Rows from block 2, named by matrix and row number. Each number is 500 + 40 x the weight over its row's rms, rounded and kept within 0 to 999. All counts start at 0. Numbers have three digits each. After the name is the row's rms in percent of the matrix's.
# c3: 3x3 conv (model.blocks.2.c3.weight, 80x80x3x3, standardized in use), inputs 42-55, a 3x3 kernel for each
c3.6 097:464540523531578543495524477465532545491500521507527519403439451472532524480542531484472464522527511515514492450493470498536520466512487475487485489490489473475464451475483467483493472483485501532541460515490420464462484510533511425465553486420469514518519539522526498448537532524510497513477490517554554520534542535522538525490558532528516568511520521594567563592512493601507519
c3.7 102:469512555420492541471474496519505517426466533540569533522501548437394496526513527508432479455449480484471500520504545422426489434462507526493503470439508459481510495479496450438495450462494460527563499538540530487518489497528421471566544554585426419426382438438495511539496492494478504502526525543523508544509498501473461470466524543557547473543527503571579534543523489512519476
c3.8 098:544502491498438441534536463514501515521470523518494513522529548499465509520440495496495534498472556526481533544534514530493501535486506520494502455406475463442524526510515498437500439384494538554560524456501526502439448491547437445520500499508417391424487461445588626549489515531494492536552541527547534523517502519509483525493525537536540512546551494501489510471464471487504483
c3.9 102:460528511462496529504508461455459507473418487530519539412398438496465485546544500508513516491457482525448511472515533499506558500508518512508513492395427528480447520517523514462457533494442437467469477516576532599559455435488468485477551568570458473459519515509579594585496505553469481530481490511504522538524530543534515556511519510531511490511506448533549558509570581515555584
c3.10 099:520430459463432466530502545494511530519493539526564547551500446546496407617553534466503548497500566549536512540475478532498500556521535485399499491402533533520569500438456499394471522510537518424472496491488509500501504489489470457465459471501543467503462387463504513522524530538515527558524542541535498483508465460500477480545564546548509485547487415470501477510495511495529514
c3.11 101:508508531455476566481466507497491515448411478472454480447458520509495481571529451508511505509497513489467495479501559484481535552528560501479481489431436515517519518520504510457397521502470464425431483475540531546551425426473443478488520526563502456472513476510529535532498506544481526578481517541547545540566512497561542566556551513543490490519495472520495520482514563500529561
c3.12 103:539488556477432428532537545511527526529525528561561528560553519561520480553572504516480504484462462469456495554536547519460537559519564519519517511491512523511501504505505499486501508504498461502554457506428511494490534558579502414509522559555542485522523524505514541555492475512499478450523512511515495486488473523493464511526521481510508408469468525534478522517468532509542554
c3.13 100:516483491510427465520489525506528553475487529535574564567542500571479411552517382464512549445490550526513520499455456488494492529518527515491523485440493526507527519505507487446475521518523508405383533442462533518527505503486497502467454488478581546551473403422462402465543513496527505512524528540488445473484470490477482501471552528499502486517462478513478520545520577529513556
c3.14 101:580539551540431444513482497577583572572483569592579588555555515582520433556506401498528534521494529522508536557528526545483518522519549533519520515408507506483521533532510522440477504473497506509545535442462531489502519503519494438481453477526612568573536491480522496548492480492488479503495517531516509512481469534455470524502562534499505471522507503494417477507446549516514540
c3.15 110:496513529505522498521510487489494466496513483497495514485490471507501482592572533526480504477469495524525537500512505529544526511523514502493499498490501491492493492493499496490503498501507506509544518492494557512493469471437466506474486454430410439450423462443437415413521533539514520528534525535521512516511516537509515529525484510499512541483528545552549517517552516528502506
c3.16 106:450453465468486477456455462408423405430437389404398410464469486509505496512499499524496485522496505570521578500501499480494482453462474493480485494483486505497494493490500501494504515511514530541513504542489527502495483498498488493499485450435431445445459480477477441448503511508507518499525506508519516521526529528532530531451448433434472455444475457507511508504501484512484476
c3.17 104:506496454491503493462498495503510463437471420442433449554537497555509481512465463528492526459479503492503535485503503493527537503524520504501504491486488496488492493490496479477483489484494514454416515491477521530525457415458503436406497455397543509472534493483530507499518517508497494515509506518514496468520479439529494461523519549479511542536500494515486501513494507520498509
c3.18 103:567548471575540446531515452440459487456472493464452488483461411524511442475479377445454475480491486483515542493510497519512483555552552456478501479470493512513529429455494455464506501515540549467430573492419566550479511543569471489534460479503541485510522456450500443437542530480511492468522504498457486517522531549581553575525498533469512561506559549550528528540517528530510549
c3.19 099:482493491412430455518433458557566513535458489478513493490533560492483544547520499485484501518548528478475552527501496491475491526521527525512531483453496482473482542529530505465518489490504417469469372469455493382436537622593506474532508609575522531552478483496452395462519470518516532490525503512466440453482498499518528524550416498509527535479381531470514523537524545551582552
c3.20 102:510462530456459444490506447488497535495459528505534547521480506557503471551501485550576602579565584563538566453459489460460496513494499527532554529476506543523519499496514496458478503477486485465554482457500479502498500541581516485502506535533530505540499488519501521554419416463395409434439448463543535549547520566540535562488513521519498498526464464496489519536501543548529547
c3.21 102:536514473547508482540506504415441474420430462380378433480509470450486489419456416515504553495546571523565568486474475482439453482452484470468508528499508538515522466468505523509523535515523527479467544485478545510500548528509516510509467453470583574480475431403434362418510488470514491485518526514527474494548485465536508482521563495509505479489459448487473460500476511544527525
c3.22 098:512500582458467458469443482496476503463375459501440442540578535526502510532493486507494545501529503534529511455475484503427482530512508512534531519496532540546534526541519521461496520508499466461572485419451531504496520518490530497516506483542541497471474538418464509489475491498472466500481501487533526515452424534460472558479499485510463459481489470478457433466519537458512515
c3.23 099:516555540542519525546526528503465446463500442465453422602515451537510476500537517558558543509432407470451467548529525525532540520541541448469467470509499461499480440446469436478491451488496509524508457482521416401495540472486451479512496422487540555561570475491586489471508502495490477458478469485512519530557568591560611599452447483437414430424470465537509480519495453521443453
c3.24 109:467473483489486499487499508489456430457448438439423405420440497441435518480449498563551544557563553554515543461462506433416477458461472506508516498499502496493486506507510505505503502497488512506518505492506507479479415417460457490478484485475445437380489504464510524499496506510505524525508515520511514509496474471548519502502490499524486523493514540525540527544554527513529516
c3.25 102:482498533488531518507540522491471462498483465471470472489492487510510519495519501480469456487488447440477464570577557553564544560574557478486466479509483466511500458449426434456443391446454492527529488485472511483468430439458434471467425437456463490532467516526486475474446438431417418385450434444548533549536529550554541566467452436401421406397408448538507555530512551553533571
c3.26 091:525532505516522501509508495425428446423422427437449452515523489533510490518507479522539554574617574589595562408403437443419430477460470539542552529519528519515509515518528521508513510502502521519483514487488498470471478506489476495503495523529511525479503529518493500505465467459455464458481481465499487500490484490494510510442454476437471495444464525480478444473497488492505498
c3.27 097:505531526505484506469444478536534506516502450493457447583561543542518486493488458596568518557544519534501485473461475475446450487493482567539525543513490513482459568540531545512491508480463551569567549554571548525559539487471501470449452405443593595527565532513494445433492505477482459443502472482488476510438452505501519529477554544464498532456521553543519518543517545556537547
c3.28 107:525522502538529511531521491428415479407432476484502494486489493511510513558517508477487495506527504536543503407426395487504460497485449514512511512509513504505503510509506514511515510511510498513519455462496503482454460489509514464480546506484431487495493498508489473478520523529508505529518523530579565556572556552568567561448465486464491502481489521511490487524499476506486495
c3.29 104:504535527504495517537547496432431446419404408434410418544520504513512522487481465589597582555522545577538582485468447507509482484476455500492501507507500518507505513499506511506508518508511536567550511504548507508498457512504463505521408431495496507510526506509527527510505506506488465455512467449497497501544549566540541561456486507430462516442487538527537506518496508512493496
c3.30 099:514436538452389493482450474539529580516455517590518499520476491537440444639528446498499526514457519527502509555512509569485518614558544500482528512414537536526549507500516513395479529491489473408479506461485538537522488477473466473469507537541515432461488461444530556549471462491472456513475509518528517508529482478501477516547558496552494450586523473491465416449474477466520536
c3.31 098:535537507524530508514520513555528561516519495529536515559527504528516508551500489562543567490454471468372485471489470497514511526532512509502501511503503508506505479476483486478483493486487493467455469445440507463480534508524476480487470475475542532507540559521538548525468481508476486497498479503526535546550543563511514520463451442455444419463426427504488480498495473487490495
c3.32 103:525541545478451544516472539517494510469468480557534548489498520494454437546533507534512525480461520510492520452423415438441414482452470498495507500503507501497507465469494475490503491495506511527541483420502566516516430468525450481526448460511497519523486387496500423480547571608524494542580550573516526501547559560541554539569542508515471525501499559500529509532518498532531498
c3.33 100:465539528493443531541490493588488504553487503576512531474446481451504497495523521474469475418379440428470465539507493511522503519514511470414426418399371454376438515437465441451422487435462495527507480501513441453474526391400482434474518470500496534517525429508511539496522502516482491525463488506514522516522572526473522516357480442449503438493519425464494507479456493460468511
c3.34 105:503430489459443458495429494507500478510467523558570564472442479519457447621567498512486509504497501511489529497475488487490498502507502479491490480486494465472469464482488475485500470490487501501547499486475548496505502544554524516555481489491449472551426436510477403503509514535484468481520492509529539524541532525518501495522504527492508542515517577531558512553557512546529494
c3.35 094:507493451462526497531574542440473503512509519540551543490520498533543496550604558451395417526510532566535540476471485535539519562568538414406456459483512500523541407405437458478499498522532482482524483503480488542499365409494382431493450494511494510499501515548563590556470460481490486499507505513503542576470487546529573614556486486474461488488517521524550529532526541548555539
c3.36 103:516548555492506506495489480605578584569511528567536541510524548532516519593532497497477499493486501480471506554557577546543567552549558485486493490482497493480489488487499494484505498489505494526578454463502478410431479448517438374453457419483507489476518493469508481457468491499480478491524502516524545577500521589545562610496473480458433447463461512505476474522472483521513515
c3.37 099:514559548472461519476405493489451532454454465553497466508471588515474447545475459535547518510491527508505492512474476471487468452478495504505515498527493462451463475468503466497499464467459465492491432395457498462474476405520513533547511421452518537537485351465487417461571585566490486523506514543499478527523541538529522515574596557510494531509543525537543548511545520495476474
c3.38 102:462572551467534485481512479527510494536554549535575588526467442558520473583630571457444489501472491547565552456480458487577567481569596489482473508519499487510494461463460481509505473516511491529501463520483511527493476478489457463465486505478483499568497457496529441456440445451458441451484484483515469426560567519549557551500474478497505520495503498500502565531481513559532528
c3.39 099:506516563464415486511484528399455491372411472413429447506459501515465504564533513481528494498495516471458516484448491491464488549540537490504528463478488444402406467480523426427495447402443529436444532395432560531492491516503495526542519544546522501525483446484493420448503508502498500509485518518519520518548543541597594564516551517534481517484511491547533524538536554541576592
c3.40 099:530424478544491429537557533478462501462464510512523553571506485548436434533505483466471510498455523473519521483432454505462491574549575506449497497403469525491511500469498475372467472440493540499459602572462565568511548509480535522513531543537513466476502443449541526539475482487492492507494514531507495480503480485520493482475521480513549493488535483545519530546550561528527550
c3.41 099:509522501494513517499488539454473457463433439497462479524553574535537535566583541409403379483539476490548473480489541511481515551544538497490497497496498483479498493489476496498485473485488536557538548592563508568568477478456482459432565462427568451441550447408544509440547543523532565545481520512563561564553543554549543530447490449468536496461511471536542523562569541575548516
c3.42 101:463509469513525488511561536458442435481465439442425438573572495502594574429532558454446472445433403435440425531564531514507503500525466524507525496500548488527525513506498520501521469483496486481447488520472432521507498467447481470475476439462471525499485557526502549504507470500520500496520506494544497485507503513508523517475507487494504477496538491523529512483512535504521524
c3.43 099:529478514538455431497469484457466510496488508536559547582545509482475450439416435500502552481482529495495528562524493555518514551509512508493507456416481568509514516531536407439515476483519467466526522438449509453406525508505540521511527509522534499493531486445508503499527515500526498494529502518501504499472500518514518512498533515498517514511511545501489501507457508472459458
c3.44 102:508533487535519487515518478550499491526485507501493507577581516555523505464483443526547515523460449496428461521497502545499497502467414512494518531469483541509514524499484533478472523495496473482459510447463477421442629565497605557458517483462586578506514487458448427413479511477479492488493484491549490497541504511532504488475552540456557531538553540548487389543509471512541476
c3.45 098:495523454495582539484434494492499503516507494496503485474552571475532578567529549489481450529537551486535510513562572532546550480472464488482486503497494489498490493488493508501504496508501497527473454585516393407489526538490548537492603550467498522457489494452471438449524513491511547485489510468542506524530492490547527513443474520460568541507506477518535509519463458548437435
c3.46 099:484467518423415421455416446504471539551465567563567562525517527510429476549497509475501551440466511513468515504457505546516538529562566495507556510422488515468480513485550529444526542520541500462581535482497536522502536523524550480517467463508588578535540532487496478460472479498445437452468473480497495504496509549520542548460520526488501489542519535479468477499486497469456445
c3.47 101:512507488535566514542516488499509504431428453479485499481549600545490540544573548531515503531478489493444544475441444459456446471510482482478472490502488474496482485476484493499501492511506478457477552471425576563468479501535457454529433465493514552547535572573528498496502483473543510476555541522489523526521566591520552573440453434461473456473467493483505550508513540489497477
c3.48 096:545553458546492400478435424504507459512487442534497421570532474586504447572505443511475479493456514505492513574506484561487425550461416546518493515483457471417406539509493518477471485435427562530493568501449524454445569570541534489510480449460539588553498518516478471497551535505569514489549512494588544529542501511521485487546553542549515567534553578523496501511471525511520544
c3.49 103:531505377512492468519521529497493534561445509585559573544488497528464398533483433455454530502436485495456476507438494503415442549462491495475508516410466539515481504482495522431456524499489560517435526530494521559543485506569518497544535554555516458414533494445528551556518471476510495467469506483485493515496464491493477461500498560485487485506530508516521578492514608446470578
c3.50 102:473494542455438482438434452547514511538505519539534541534522529542498513560509489490417447455444462422415502542500483555512499574550531517504519499494508506504523500485501483476492494489507542551555579557554566581577575583556546522544559571579512522522496510517490505506526527526498495482496483494515522489535521509550537518526593566581587596538588616501538518499499512503495489
c3.51 100:528509572532516490548511510521476510501415451522465455511561591529446508552499440499526507491512527524488495544522544623524548613592579450431451507464509483480479501480473530438462507441449480486548545457463593523487522491508540528518506536571532507455509528497504527531441502495464473496460448432560557560547514580552550599534555544547523553538521562543526496524556540512531529
c3.52 097:463503465440443478474460476535514524524432464504428468521508467525481488503532500461455459423432417456438445528491517511492487528511492440440424389422379400379374475462462430412413429414414480474437499479487531518507532463456536465482503456468523506483512473479525498510543519529534499527524534542566566539562590560531562538448509497453477497499519433453460457459486486463465496
c3.53 097:500539501519442499519507480539497536494487515532500538434423468483431458549515469429452458480507474438490466500494502494524508583582564429416440391382393403370396434387447395378429420379435524524512549459515593584538514539560521509547510514535514509478536410468546475476555554547497494524532543555517537515534536534531550539555534519515447542513525542477508497482502500471505491
c3.54 098:482494535470399494494466505533527559571591589568571547465453493529503506515520500496478512460457515501489547479453427465482468479490517476440473434444445479429487452404461407415453457431481518532515536506516532562527531581583566595611565620550508518530507513517496515503557562542507476488512471462478519472513549514500502475573596517593501580516535582536563570535505521523515474
c3.55 101:478438526484426427483471475470509578461492569465499539459458489442443486405435449474470452449433435372344457535558601527532566551548572501510530488496521489489517481493513469478505471472502487497559524521539539515518506535576495521561520513565488490536496478516517558510517536543516516519501491500478495552455469531505502552520538557537548569518536569492505470508496479490485440
c3.56 100:523461463468450459476462499501489498511486481509466537542472497489409371498414491523539517537486541485536569516462441520468472554527549515464396472422480396459531530486397506395439422403533469446480505454477520481480502504493463491504472467533522481485490489477520504482506487460502489494457471482570575550546523521537557557536588565562538581547623570490489513486492509517497505
c3.57 100:476474437495526429486501471515473517532458557514468532491490531535502534563494513529473520475429515482441485548537551545469535557529538515525524510480507501483499502519535506487544487471525468521535498542485508557450472517527511491544559538522480429424523517431597610490537505507534505472539506469494475489474476503511501539489517523485538484540542483486531529522560546481535500