From a checkpoint of a small image classifier: activation gelu.
Rows from block 6 of a small image classifier, named by matrix and row number. Rows with one number belong to one channel. Each number is 500 + 40 x the weight over its row's rms, rounded and kept within 0 to 999. All counts start at 0. Numbers have three digits each.
After each channel's rows are labels from the 100 images, of 14976, where the channel reaches its highest value: "colour at peak" is the nearest of a few named colours to the mean colour under the peak. Only what is clearly more common there than usual is listed. The data: microscope photos of single blood and bone marrow cells. In brackets: how many of the 100.
# c3: 3x3 conv, stride 2 (model.blocks.6.c3.weight, 240x128x3x3, standardized in use, each kernel summed), inputs 64-127
# c1: pointwise conv, stride 2 (model.blocks.6.c1.weight, 240x128x1x1, standardized in use), inputs 64-127

c3.78:436607460472418545490491521512524469518468447527501569447533525455453492470554429484518483503446500555517508520524478450473513528480515483464453502531501541465490520539499534536580502489479527
c1.78:481559504492473531510517563523572497527467464540457630467574533426435446444600445465562467493496500529444450493476493502475508468475506407463470513567499489466516512505521477555546505487525563
colour at peak: white (41)

c3.23:501555472486534601520515501520520411525430453526474546484480571507549548576505549506474507443343521500536564471511448445499547567440465483491495497524467452480527541438509436445454461526550482
c1.23:533553459470533603514502488515521432516469477519456528524513558496540529566505548504482485453406518489529545486462451450509496557465433468467521511545449491494529499454431421448456437517534499
colour at peak: blue (59)

c3.143:545562484476509527503523589524522527552521463538480518541488504488529491503499521478504550486440505495490606504442506540496502467495477503515449460450446517514518523486516482532504451448512444
c1.143:521565470457498474485501605494540515528499455511483545530488496491527496473511513479554570486442496522512597521469507536452484495518466511514465475448452542511507506471474506540473406434533430
colour at peak: blue (45)

c3.54:438524501529521530520500468452419524441553591511502485520536461457510405471436469442484445480582500476550483508496547454532544467518580430543625591487529512556483506580531541498498498476533482
c1.54:485533474501483532464454515447472509489487492559478455481586456466499397499520443468520481514513511517521505503501557508513587453499516444505529549488483490557525569599511488435505442465540443
colour at peak: purple (47); blue (44)

c3.102:561535477464502543514512538504518505516486457550527522539514509441475500496552492523573504610518518601493573541468465532460467492521499460465513448454462494502455516506445486528565519506437435
c1.102:553515489482502507502497584468530486485475477499515607536527500461511444485533484499574487526499530628477537544446479499523484513514458509476505451494474519449480516478463508527554486490402513
colour at peak: white (48)

c3.209:539537519520539554519506468519524524467503512511556501469513504470454506483510528476527490355418528430537486524518512560454445501566557427484527496501473569501525462444507438501496555471543524
c1.209:534559553502550547500503474507533533433477487509550480483503465454431492492515524474535464408462545461546481515538469583442460520566551429480544429502433559453512482489538449495525530436491479
colour at peak: blue (44)

c3.2:497533439520457542476450485447488506528462421516451531462458558562487479479509498522462544477472473520521522487499536500402479539483451541564473498530495518484490441550480438482505518410487523
c1.2:469535415473444526492476434445464511506484430493492501476405553569505501503476510505457526478493501526526549484507512518414503540511484530549468476493499559517490466525487467475487547426505518
colour at peak: grey (49); purple (47)

c3.99:540599456470481564485464577515487468497471445597496502455478480462495461544532533521549514555503511573487480476500482484536514471483501436493552451545450493455454536542477485507483499460440463
c1.99:481537481533470510499439562517458474444489437535455547458596457440524434552522509461505446465467517573451464521489476532572537468489470475455487460586476483404430563570461516552459485496436482
colour at peak: purple (64); blue (30)

c3.162:508489540541472540571581432488440469479527524470516415472562480458461549468522416459498489473537480482558496548559432512516514562509494489546474467537533453426490476492486511465623552546410512
c1.162:506503473476483477457468561448516503485449453476464602488575486468444473459685502477589489458475473546450458535467493572451476454497472470449467465576465445464491503487466444512478472470472510
colour at peak: pink (69)

c3.68:440513510470491545528526422515579452559475507533492582429515536507472512445489486486457479404417504495461484499480493532434489502494508505527422525541490498511556492435508492475505463528594611
c1.68:416519464482492544511529414499558441543492484529473537446579510484503512488529500490481462471430512474485511514534472491392510483481482462509454524518524505544559534436446502466472475513583556
colour at peak: purple (59)

c3.90:573557515571518516577527492582515481502525545496435466473510459478529482574457515513443531471405495510543489498514489466491479516581455496502460518506481588482505476464452453528444530522458519
c1.90:556578485588503533544546501617528483522530519533425452473519430461525464525487484519507493496426472521521483465522504446460461490571481467494459526481457569473519478488475474544448519535476470
colour at peak: blue (56)

c3.85:526526460539537484506498571495470493447518466480516573512481579556507417510512569521497545390442500496527523484457470488400436462495469526500534454456525537446426466501469515553467511425473500
c1.85:530536473512546501530536535455469551438538459492528594504490530539519397477528581509500524425474508509506524508461496526421452425489532504498553441493535554430422465502459524535448517421507495
colour at peak: blue (41)

c3.131:562575501525527568499438524517474472501481387545523485499480501480495525469524502469554505501520490508597504492524459473492475526559513504463571396543459556414461482543470479500574588499381534
c1.131:531594493546528568505441543541499503504474413530494476496454513488488528456510520472574489509523512501589483488528439448489468510581519500483585459525479550433465475532418487484554557510385530
colour at peak: purple (61)

c3.154:522545480526513535453476534478487571516482423548543526497492530545485482471578563529523560537504440480476452487463508536468465472473480502405502400481456482394493464517471428493466493471431523
c1.154:502533523518542521490477543491500570503502459516538516505490523552501489433556567521535534522506415484474433481478448521461417463483493493402509410470466482439480427540454475517436471459444527
colour at peak: purple (64)

c3.184:516499510515521510526538539529646507583538534543445483419477438552489486479485464523519473457398458515526485476451544527489451525513467480518487534523537492496602522411506552526497469524560512
c1.184:531484482488540525488555513511599494564523543545459488484508443542494499432539447528554473478439465503517485464444535529470457525520448488516504524532547485514616489412481537446509413508555525
colour at peak: blue (29)

c3.173:549515497489525494522519519552584526533518544484444502470456455498462431439507454511510555448454463546538553501425588543530473561545485504551486541568556532523600514486519513499498512511551537
c1.173:529514483448503491498519558529545540536510528495472472450500443517435431392534408538524560463485457551545541515487546540513485575534474516515498542516523498551587526474481475426455439469550507
colour at peak: blue (28)

c3.202:537571524562452590495475538474477512507496501599525518486514505564514464506530506548554526552500460545503506474451508490466472437452464475465494449497479495414447452502491488504581522509479538
c1.202:523562519553489575474447520470491519520486487561532478504489511536493493481527492533569540521525437586488505484451477480468439453444490478435507430471482474424449420514520483466599526519474517
colour at peak: purple (76)

c3.115:473529466476500583553546484525501483470503515468461536509465560551498429487463500461429535429435533473532595488449511485444458490508457488535547539486507545533512497484472491514401449428525492
c1.115:458551499464495586563578486524520487493500514494465554459507518524502346514519485477498502477467548503480568504449501472448422479490458488533533555513494544547502525480461488500390447425546497
colour at peak: blue (68)

c3.37:546558514540462554490424455406489488461478528556468551573481498494464464529504519543445514525434470547489482505460470507548469532492476466488454486528507456449503515514511502478557516475505548
c1.37:538590488503452569496449471423500489489481493537516514505468505519403476455505502540473556517506477576489503545466469492505485527512526442502465462510486477464504534502479489459532516492505516
colour at peak: blue (54)

c3.236:521526501525440496546536400504491506489503499458506409473483496420502526474478482462497451476526528474483390493527439525490513514581555428564462534439533483555542447504523558501522558525507464
c1.236:523510486546435493556547403529476479480550537461500443513489545415502523480453516482478491464554497497469384490511468499439499520575533476540452589448516486543520436498527540498535509516483484
colour at peak: pink (58)

c3.159:536517506589526502498432516510511551546501445522472518458513491553511475529548490523509487452404398517520435456498601479493492490471455509516478456526434518401524467489495486511495500468486546
c1.159:528467545520525475493422504491515540523483440506462491502499467547503504531549516503526514450423411521508416416496579473500459499455456530492482461559417504432505466482535481530512490467498564
colour at peak: purple (70)

c3.5:476545422488425560488463480477503445476431497492503456486496545503477518490493516498438555472488495520541550502528497442485525529502442519528491526514535486512524479568467407455514524482504480
c1.5:460537431474461567508440485492524440484492511510485457465435553543504514471520511489457548490478510526514570510509495446480509538520447529548482531496564506532525462546452461457485548476521443
colour at peak: purple (80)

c3.33:564543488547544528513445547533556411537452446527455473494500455484507507581508485514527496487382471522556474507532506415565514547520531469462485471563493539440551502483453474519503589477469488
c1.33:551529500502556532483414529514569416550428461526454459477491463514495515531521506549554495480390490495586459481534544452538497584527544487467503505564541525487560443461437476505493552466487475
colour at peak: blue (49)

c3.167:584524587476618521555449509436468438471487542476465470563504452480505510458481441451506431457543523488552478512478474504523483501469478512487646519612440482488518474468485487480536504488455489
c1.167:537502560468582534544518458460491422485461535487489513547543418480479486444546444459516415484518520537534504557475503593471513497492430473522583556645434485509483521474478444438534475510476465
colour at peak: blue (28)

c3.55:523502534562516453518528424504453497415548565480473414516504410507466470404501424557497469496573484557527431520584475516499489548520550553558504545516567507491459435553501521480527531492442445
c1.55:500468517517544396507549490541483496438536576429410464506486419526472501454479476533512473482557459516515421528541487490550495560547560527539489575506571505490492426512511521511499560505483473
colour at peak: purple (46)

c3.62:491506557462565515491489586485568543505495507521498631439514514522528423458537527499563501459438488506419463529412515505457461415507457476498454509547498500488488516437513497542525473544565539
c1.62:468488525456552478480480586464545575486511529486508600488535505509536391461553513479594481486501488514451500577445516510456477417545468466496481527511503489536496509421563520529517470550545497
colour at peak: purple (50)

c3.219:507555465504480561539556541569541544521553500540491525494519491472562444481504525488539493530493480545496603504443517522456500410497481452552466490521486568498482490526485520508524480456515512
c1.219:514550493487484541534559518552531541533526526533496523506465481460543444442467498471518472520476496569482584497425542523448505464484502462546478529531485554511512492509514516465534502460528529
colour at peak: blue (50)

c3.110:483517479456530474475496550456459558429510519456516535498550448478472528490513460502532476491477500562519539610470532525457476444525482530446528508442472590518447547483482441535533459484505488
c1.110:496555457493501504490509537469491501460498516498468561502587482488476498458538478509581490493476466611513530619469510475448482446538500480480532495463499551485489541479458489517517463485504480
colour at peak: white (54)

c3.92:516499523485481478513479556531488471507477492503481465491546489490541503544542521484538463541490503563492572502525546429553504491502476502450466541523472521512578488473554496517522526537491535
c1.92:558502486466507448500472497504496523492492493487514428471504466494535541505540502493541448507493500547536556526532545543528519488551516497450488493539495545493573492428539485480507534527490550
colour at peak: white (43)

c3.108:541538511456523568589542503575508427481520544469493434528500530521529541504477504482460509499502532495565625509500490455499490487510445513501579520474465556496528476467502503494443487479476440
c1.108:570559532465536546557527482536502460486517528475522410524477479482528573513491488493492478496512536514533551508510486476489478489488462533500550500497468520474531501432509500481468473461466474
colour at peak: purple (76)

c3.190:510547518598486554567497492489405519391565604486462461514501502534518502428483468562480548459559512508521489558544466441520492522500469574518519504438511532459411417589516527518526482481384426
c1.190:501541502621521534560514508476446529425554612484460458507540471545508490448516495541463544475578484524494461556524467436510521539507462553543548501414529505488416447585532530519548479525412407
colour at peak: purple (80)

c3.56:498496486524433480500466507464470451494537574504485524502489487594527442458480448538461491446518451525513487495537439495440470499485485590467427543465503526481456449497494497512494442406526550
c1.56:508530533552500476526445522446455500510558560485481513546504448587517459463508466532443502452544432526512541519568492527464483504497493614479447522463466526442431449466506511534500464426490495
colour at peak: purple (64)

c3.40:546583537470446544505474532490525460547473487549501498508542540451494582546544477494551493531471538542452488462509505494533577487417487436475475508505447412476526557519583484504538478548493498
c1.40:558567524429506546507487529427521487532511484531512520524518535454484556473547485496581511522481523550510492491513531502478517461477469424465530479510456441492538508508558505516535500519507481
colour at peak: pink (60)

c3.87:485508434424492533508483491497484464501512498502532482529491525537508516521486523541465502559526500547562533545526462477499440556484479514466557479458473482495476489467398533507513499500484410
c1.87:513513435503436541526504483511473438511523514510552508510447509553509519493444508512418470516496533523564547552497457505483463525494452534516544419429453522436469470456466528494541475490455472
colour at peak: purple (58); blue (35)

c3.149:515505420448471511460475509550486467519438441572517515546494532524534490550512524576480500617532471565501533485510479542447496526437483483438464473481462488467494501482438458461502495476510451
c1.149:544487396489474500486499506562457471511514508531529512587457541530528505522480502547463495565543492550492556510477488519489491508459457484421499428464461516441478432489474479477535512487476497
colour at peak: purple (74)

c3.215:527553470480519568604612509579511560508556489519490519459515478497547477492470477478470460480450540483501565512450535564446502443511492470572488481490476592468489491457497502536479432449489510
c1.215:538558508446497552559606509537538548501534476516510512507463445470516476436464454441495445490468538491512548492433535572411482461508525468530519495513483567489513490432520503536484440434515510
colour at peak: blue (78)

c3.135:529535509503526544470472537487521465532455494582461500512483512523492450515536469584526537607528471583513509451483517503447449481456511448472508519494489439450502481483478483483528500480493492
c1.135:563524458538529551502483563493510473523515500566494446527488506532498443483544448563523528555547480571499538455508520495443463525476489460477523468456449481451492483490438505464544497482476489
colour at peak: purple (64)

c3.19:495544521511475570515503502474505519519531486548474574453504557514555490421442545481494520404395502511475511496466544477454457457459479517528454477540482479475474469474496531531526441483494505
c1.19:482540503501463574508500507447487531502545516517517558507480560488579521479420548432486480450428525515465528526479573487484493412462533514514512499522488474497474495470503517504531474491493489
colour at peak: blue (30)

c3.192:512545527484526573500499534533555474591499494547440457481476459567492477487525461550548494529481483510588573501490523499507433566515470513470467471539479499450529497423488499476521491489462466
c1.192:544544494500497559450462519506555471585470446541475466539521484533449478516541432520528524526512482528549550494492541509524447549490451514437491439560447485460531499448445433480532459479474470
colour at peak: blue (50)

c3.41:500523543490601507471481479440398598398482520495559530550518435473451481472505542511515446511566528474528468558460550533479468415511532455440588488514465512469441505498461444493492482520525522
c1.41:482541537499570535465466509407419604432500488519521528519523494500486444456515543540540472502503483476525465557478538501514444414496532427455550499507507478483422476518467471506494450531537514
colour at peak: blue (54)

c3.168:508549491515542545564552506482445608429600508472506473488458513550502443472456498510474520474515535477541545537490536504488438515537519513543589485420499506452481466501519570558477479496413460
c1.168:504586517506564574571589494500516595491565512492492480458476481555492440468461514508485472475495545473546550532480517496497487500547526482532569507421489523451523452503506533541464488521412514
colour at peak: blue (51)

c3.103:445517518508461502507548514500509486534539497528484466476496485471512516511443507471509460496566408477563476481530488524558574481533484489508542570498523482515562523494553533430595476543582500
c1.103:487516494484444500486537554548524458518471517548491482467543492520472478514468484517546440515515406534579553496512482531531575500559447523471516563482484531540540541481514471450541420543579461
colour at peak: blue (54)

c3.231:483523515539464515559511440486502494451548576457458553503495536523592468450485504494458484475516471499515530486486515466432510491455496529618511516523504467480459416506495555567453412484449458
c1.231:476513511538478518575515462483514512490549557464468546487501526524596472480464513482467463450546487504511509511485533450460539522471481537586503495516490503466486446463510561572429441499441439
colour at peak: blue (29)

c3.185:553531476538522542525519540607642474596540542593448474487479493552541457492525496530557508542491449499538519458469526527457532488506396460517518489476507521488562479474487543533479459463526472
c1.185:572537488502513558497510504551580472588528534595452472548517463503529458429574474527546505547525503532494520431478552504441537513480390469518532462518514497507549479494449539478480466455519499
colour at peak: blue (26)

c3.48:426501465436475530491523469477452429446407506474505579510518544509503553502507491509517468462461515521461502503491432463466528463485457488469481491498490521476445492519442446502471442496535528
c1.48:468496495485465513465506429478447451458409507467523535505602507500480577528576484498500459461475528514453473508492492509491546447487478484437493470536470525434470508545466411484498459497501518
colour at peak: purple (60); blue (31)

c3.22:483541505490516496454478535495505564516422471503494514540439545574462528526544536566508523541541461490499485490512522548548488518459465551450486455511453518446492483487491332427448452479477504
c1.22:473529524459528468497497514516509560482454500449486512559395509560506531537508550534487497503504415453492489456513508548578475517472463548486453466566467535488491458482474364451380425497489555
colour at peak: grey (53)

c3.226:480519511520560542551531516520580497495540547481502551440490422501491442502485490504507533457428511535527432547532511441504428547532456500491530515567522530481496491471479536565512523550539528
c1.226:488525515504584543574526489539588550506550568482499530449499388512514460417488479524526511476462514518531475536525550444533463537500434519533540548556527517519532460421497511499490530537522553
colour at peak: blue (27)

c3.9:458595505496407545533524454484524484453467520443538507504518519442515503551504453443470460454486549531510574539518499479493495493478539538510461557476456545533511488483485447511418474482512538
c1.9:415558508486440519497515515476538498430440498439515559478547525450518457538532492432524450433482511542465504587489459493469461453544530521498461566478489512503450515460497462534399433491497514
colour at peak: white (43)

c3.217:582552481597518572559473465561502531498528484546492508461484503443539500503465511437477459439384512479556523516499525510495477523560491447541509434541487576398497447471466468504504547494431557
c1.217:562595499550517582565478463552538527541485504562454512504411466464519466468434460488496506506461504530569542498528506497471467521545505459539503483557497552453518437478420468438492555481453575
colour at peak: blue (47); black (28)

c3.28:442486441435482442424511496561508467498451461507514505509493441476532571582518541521525485534473471546549570562558482437550549493540556501473459495492522521500474529524450476486462491502504452
c1.28:479497457413438478462517500514499479457501469489526504522433517476570587534475545522529472523506475552554576570536498470542544467551547474465498476480519549476484496506409526508470488505478449
colour at peak: purple (82)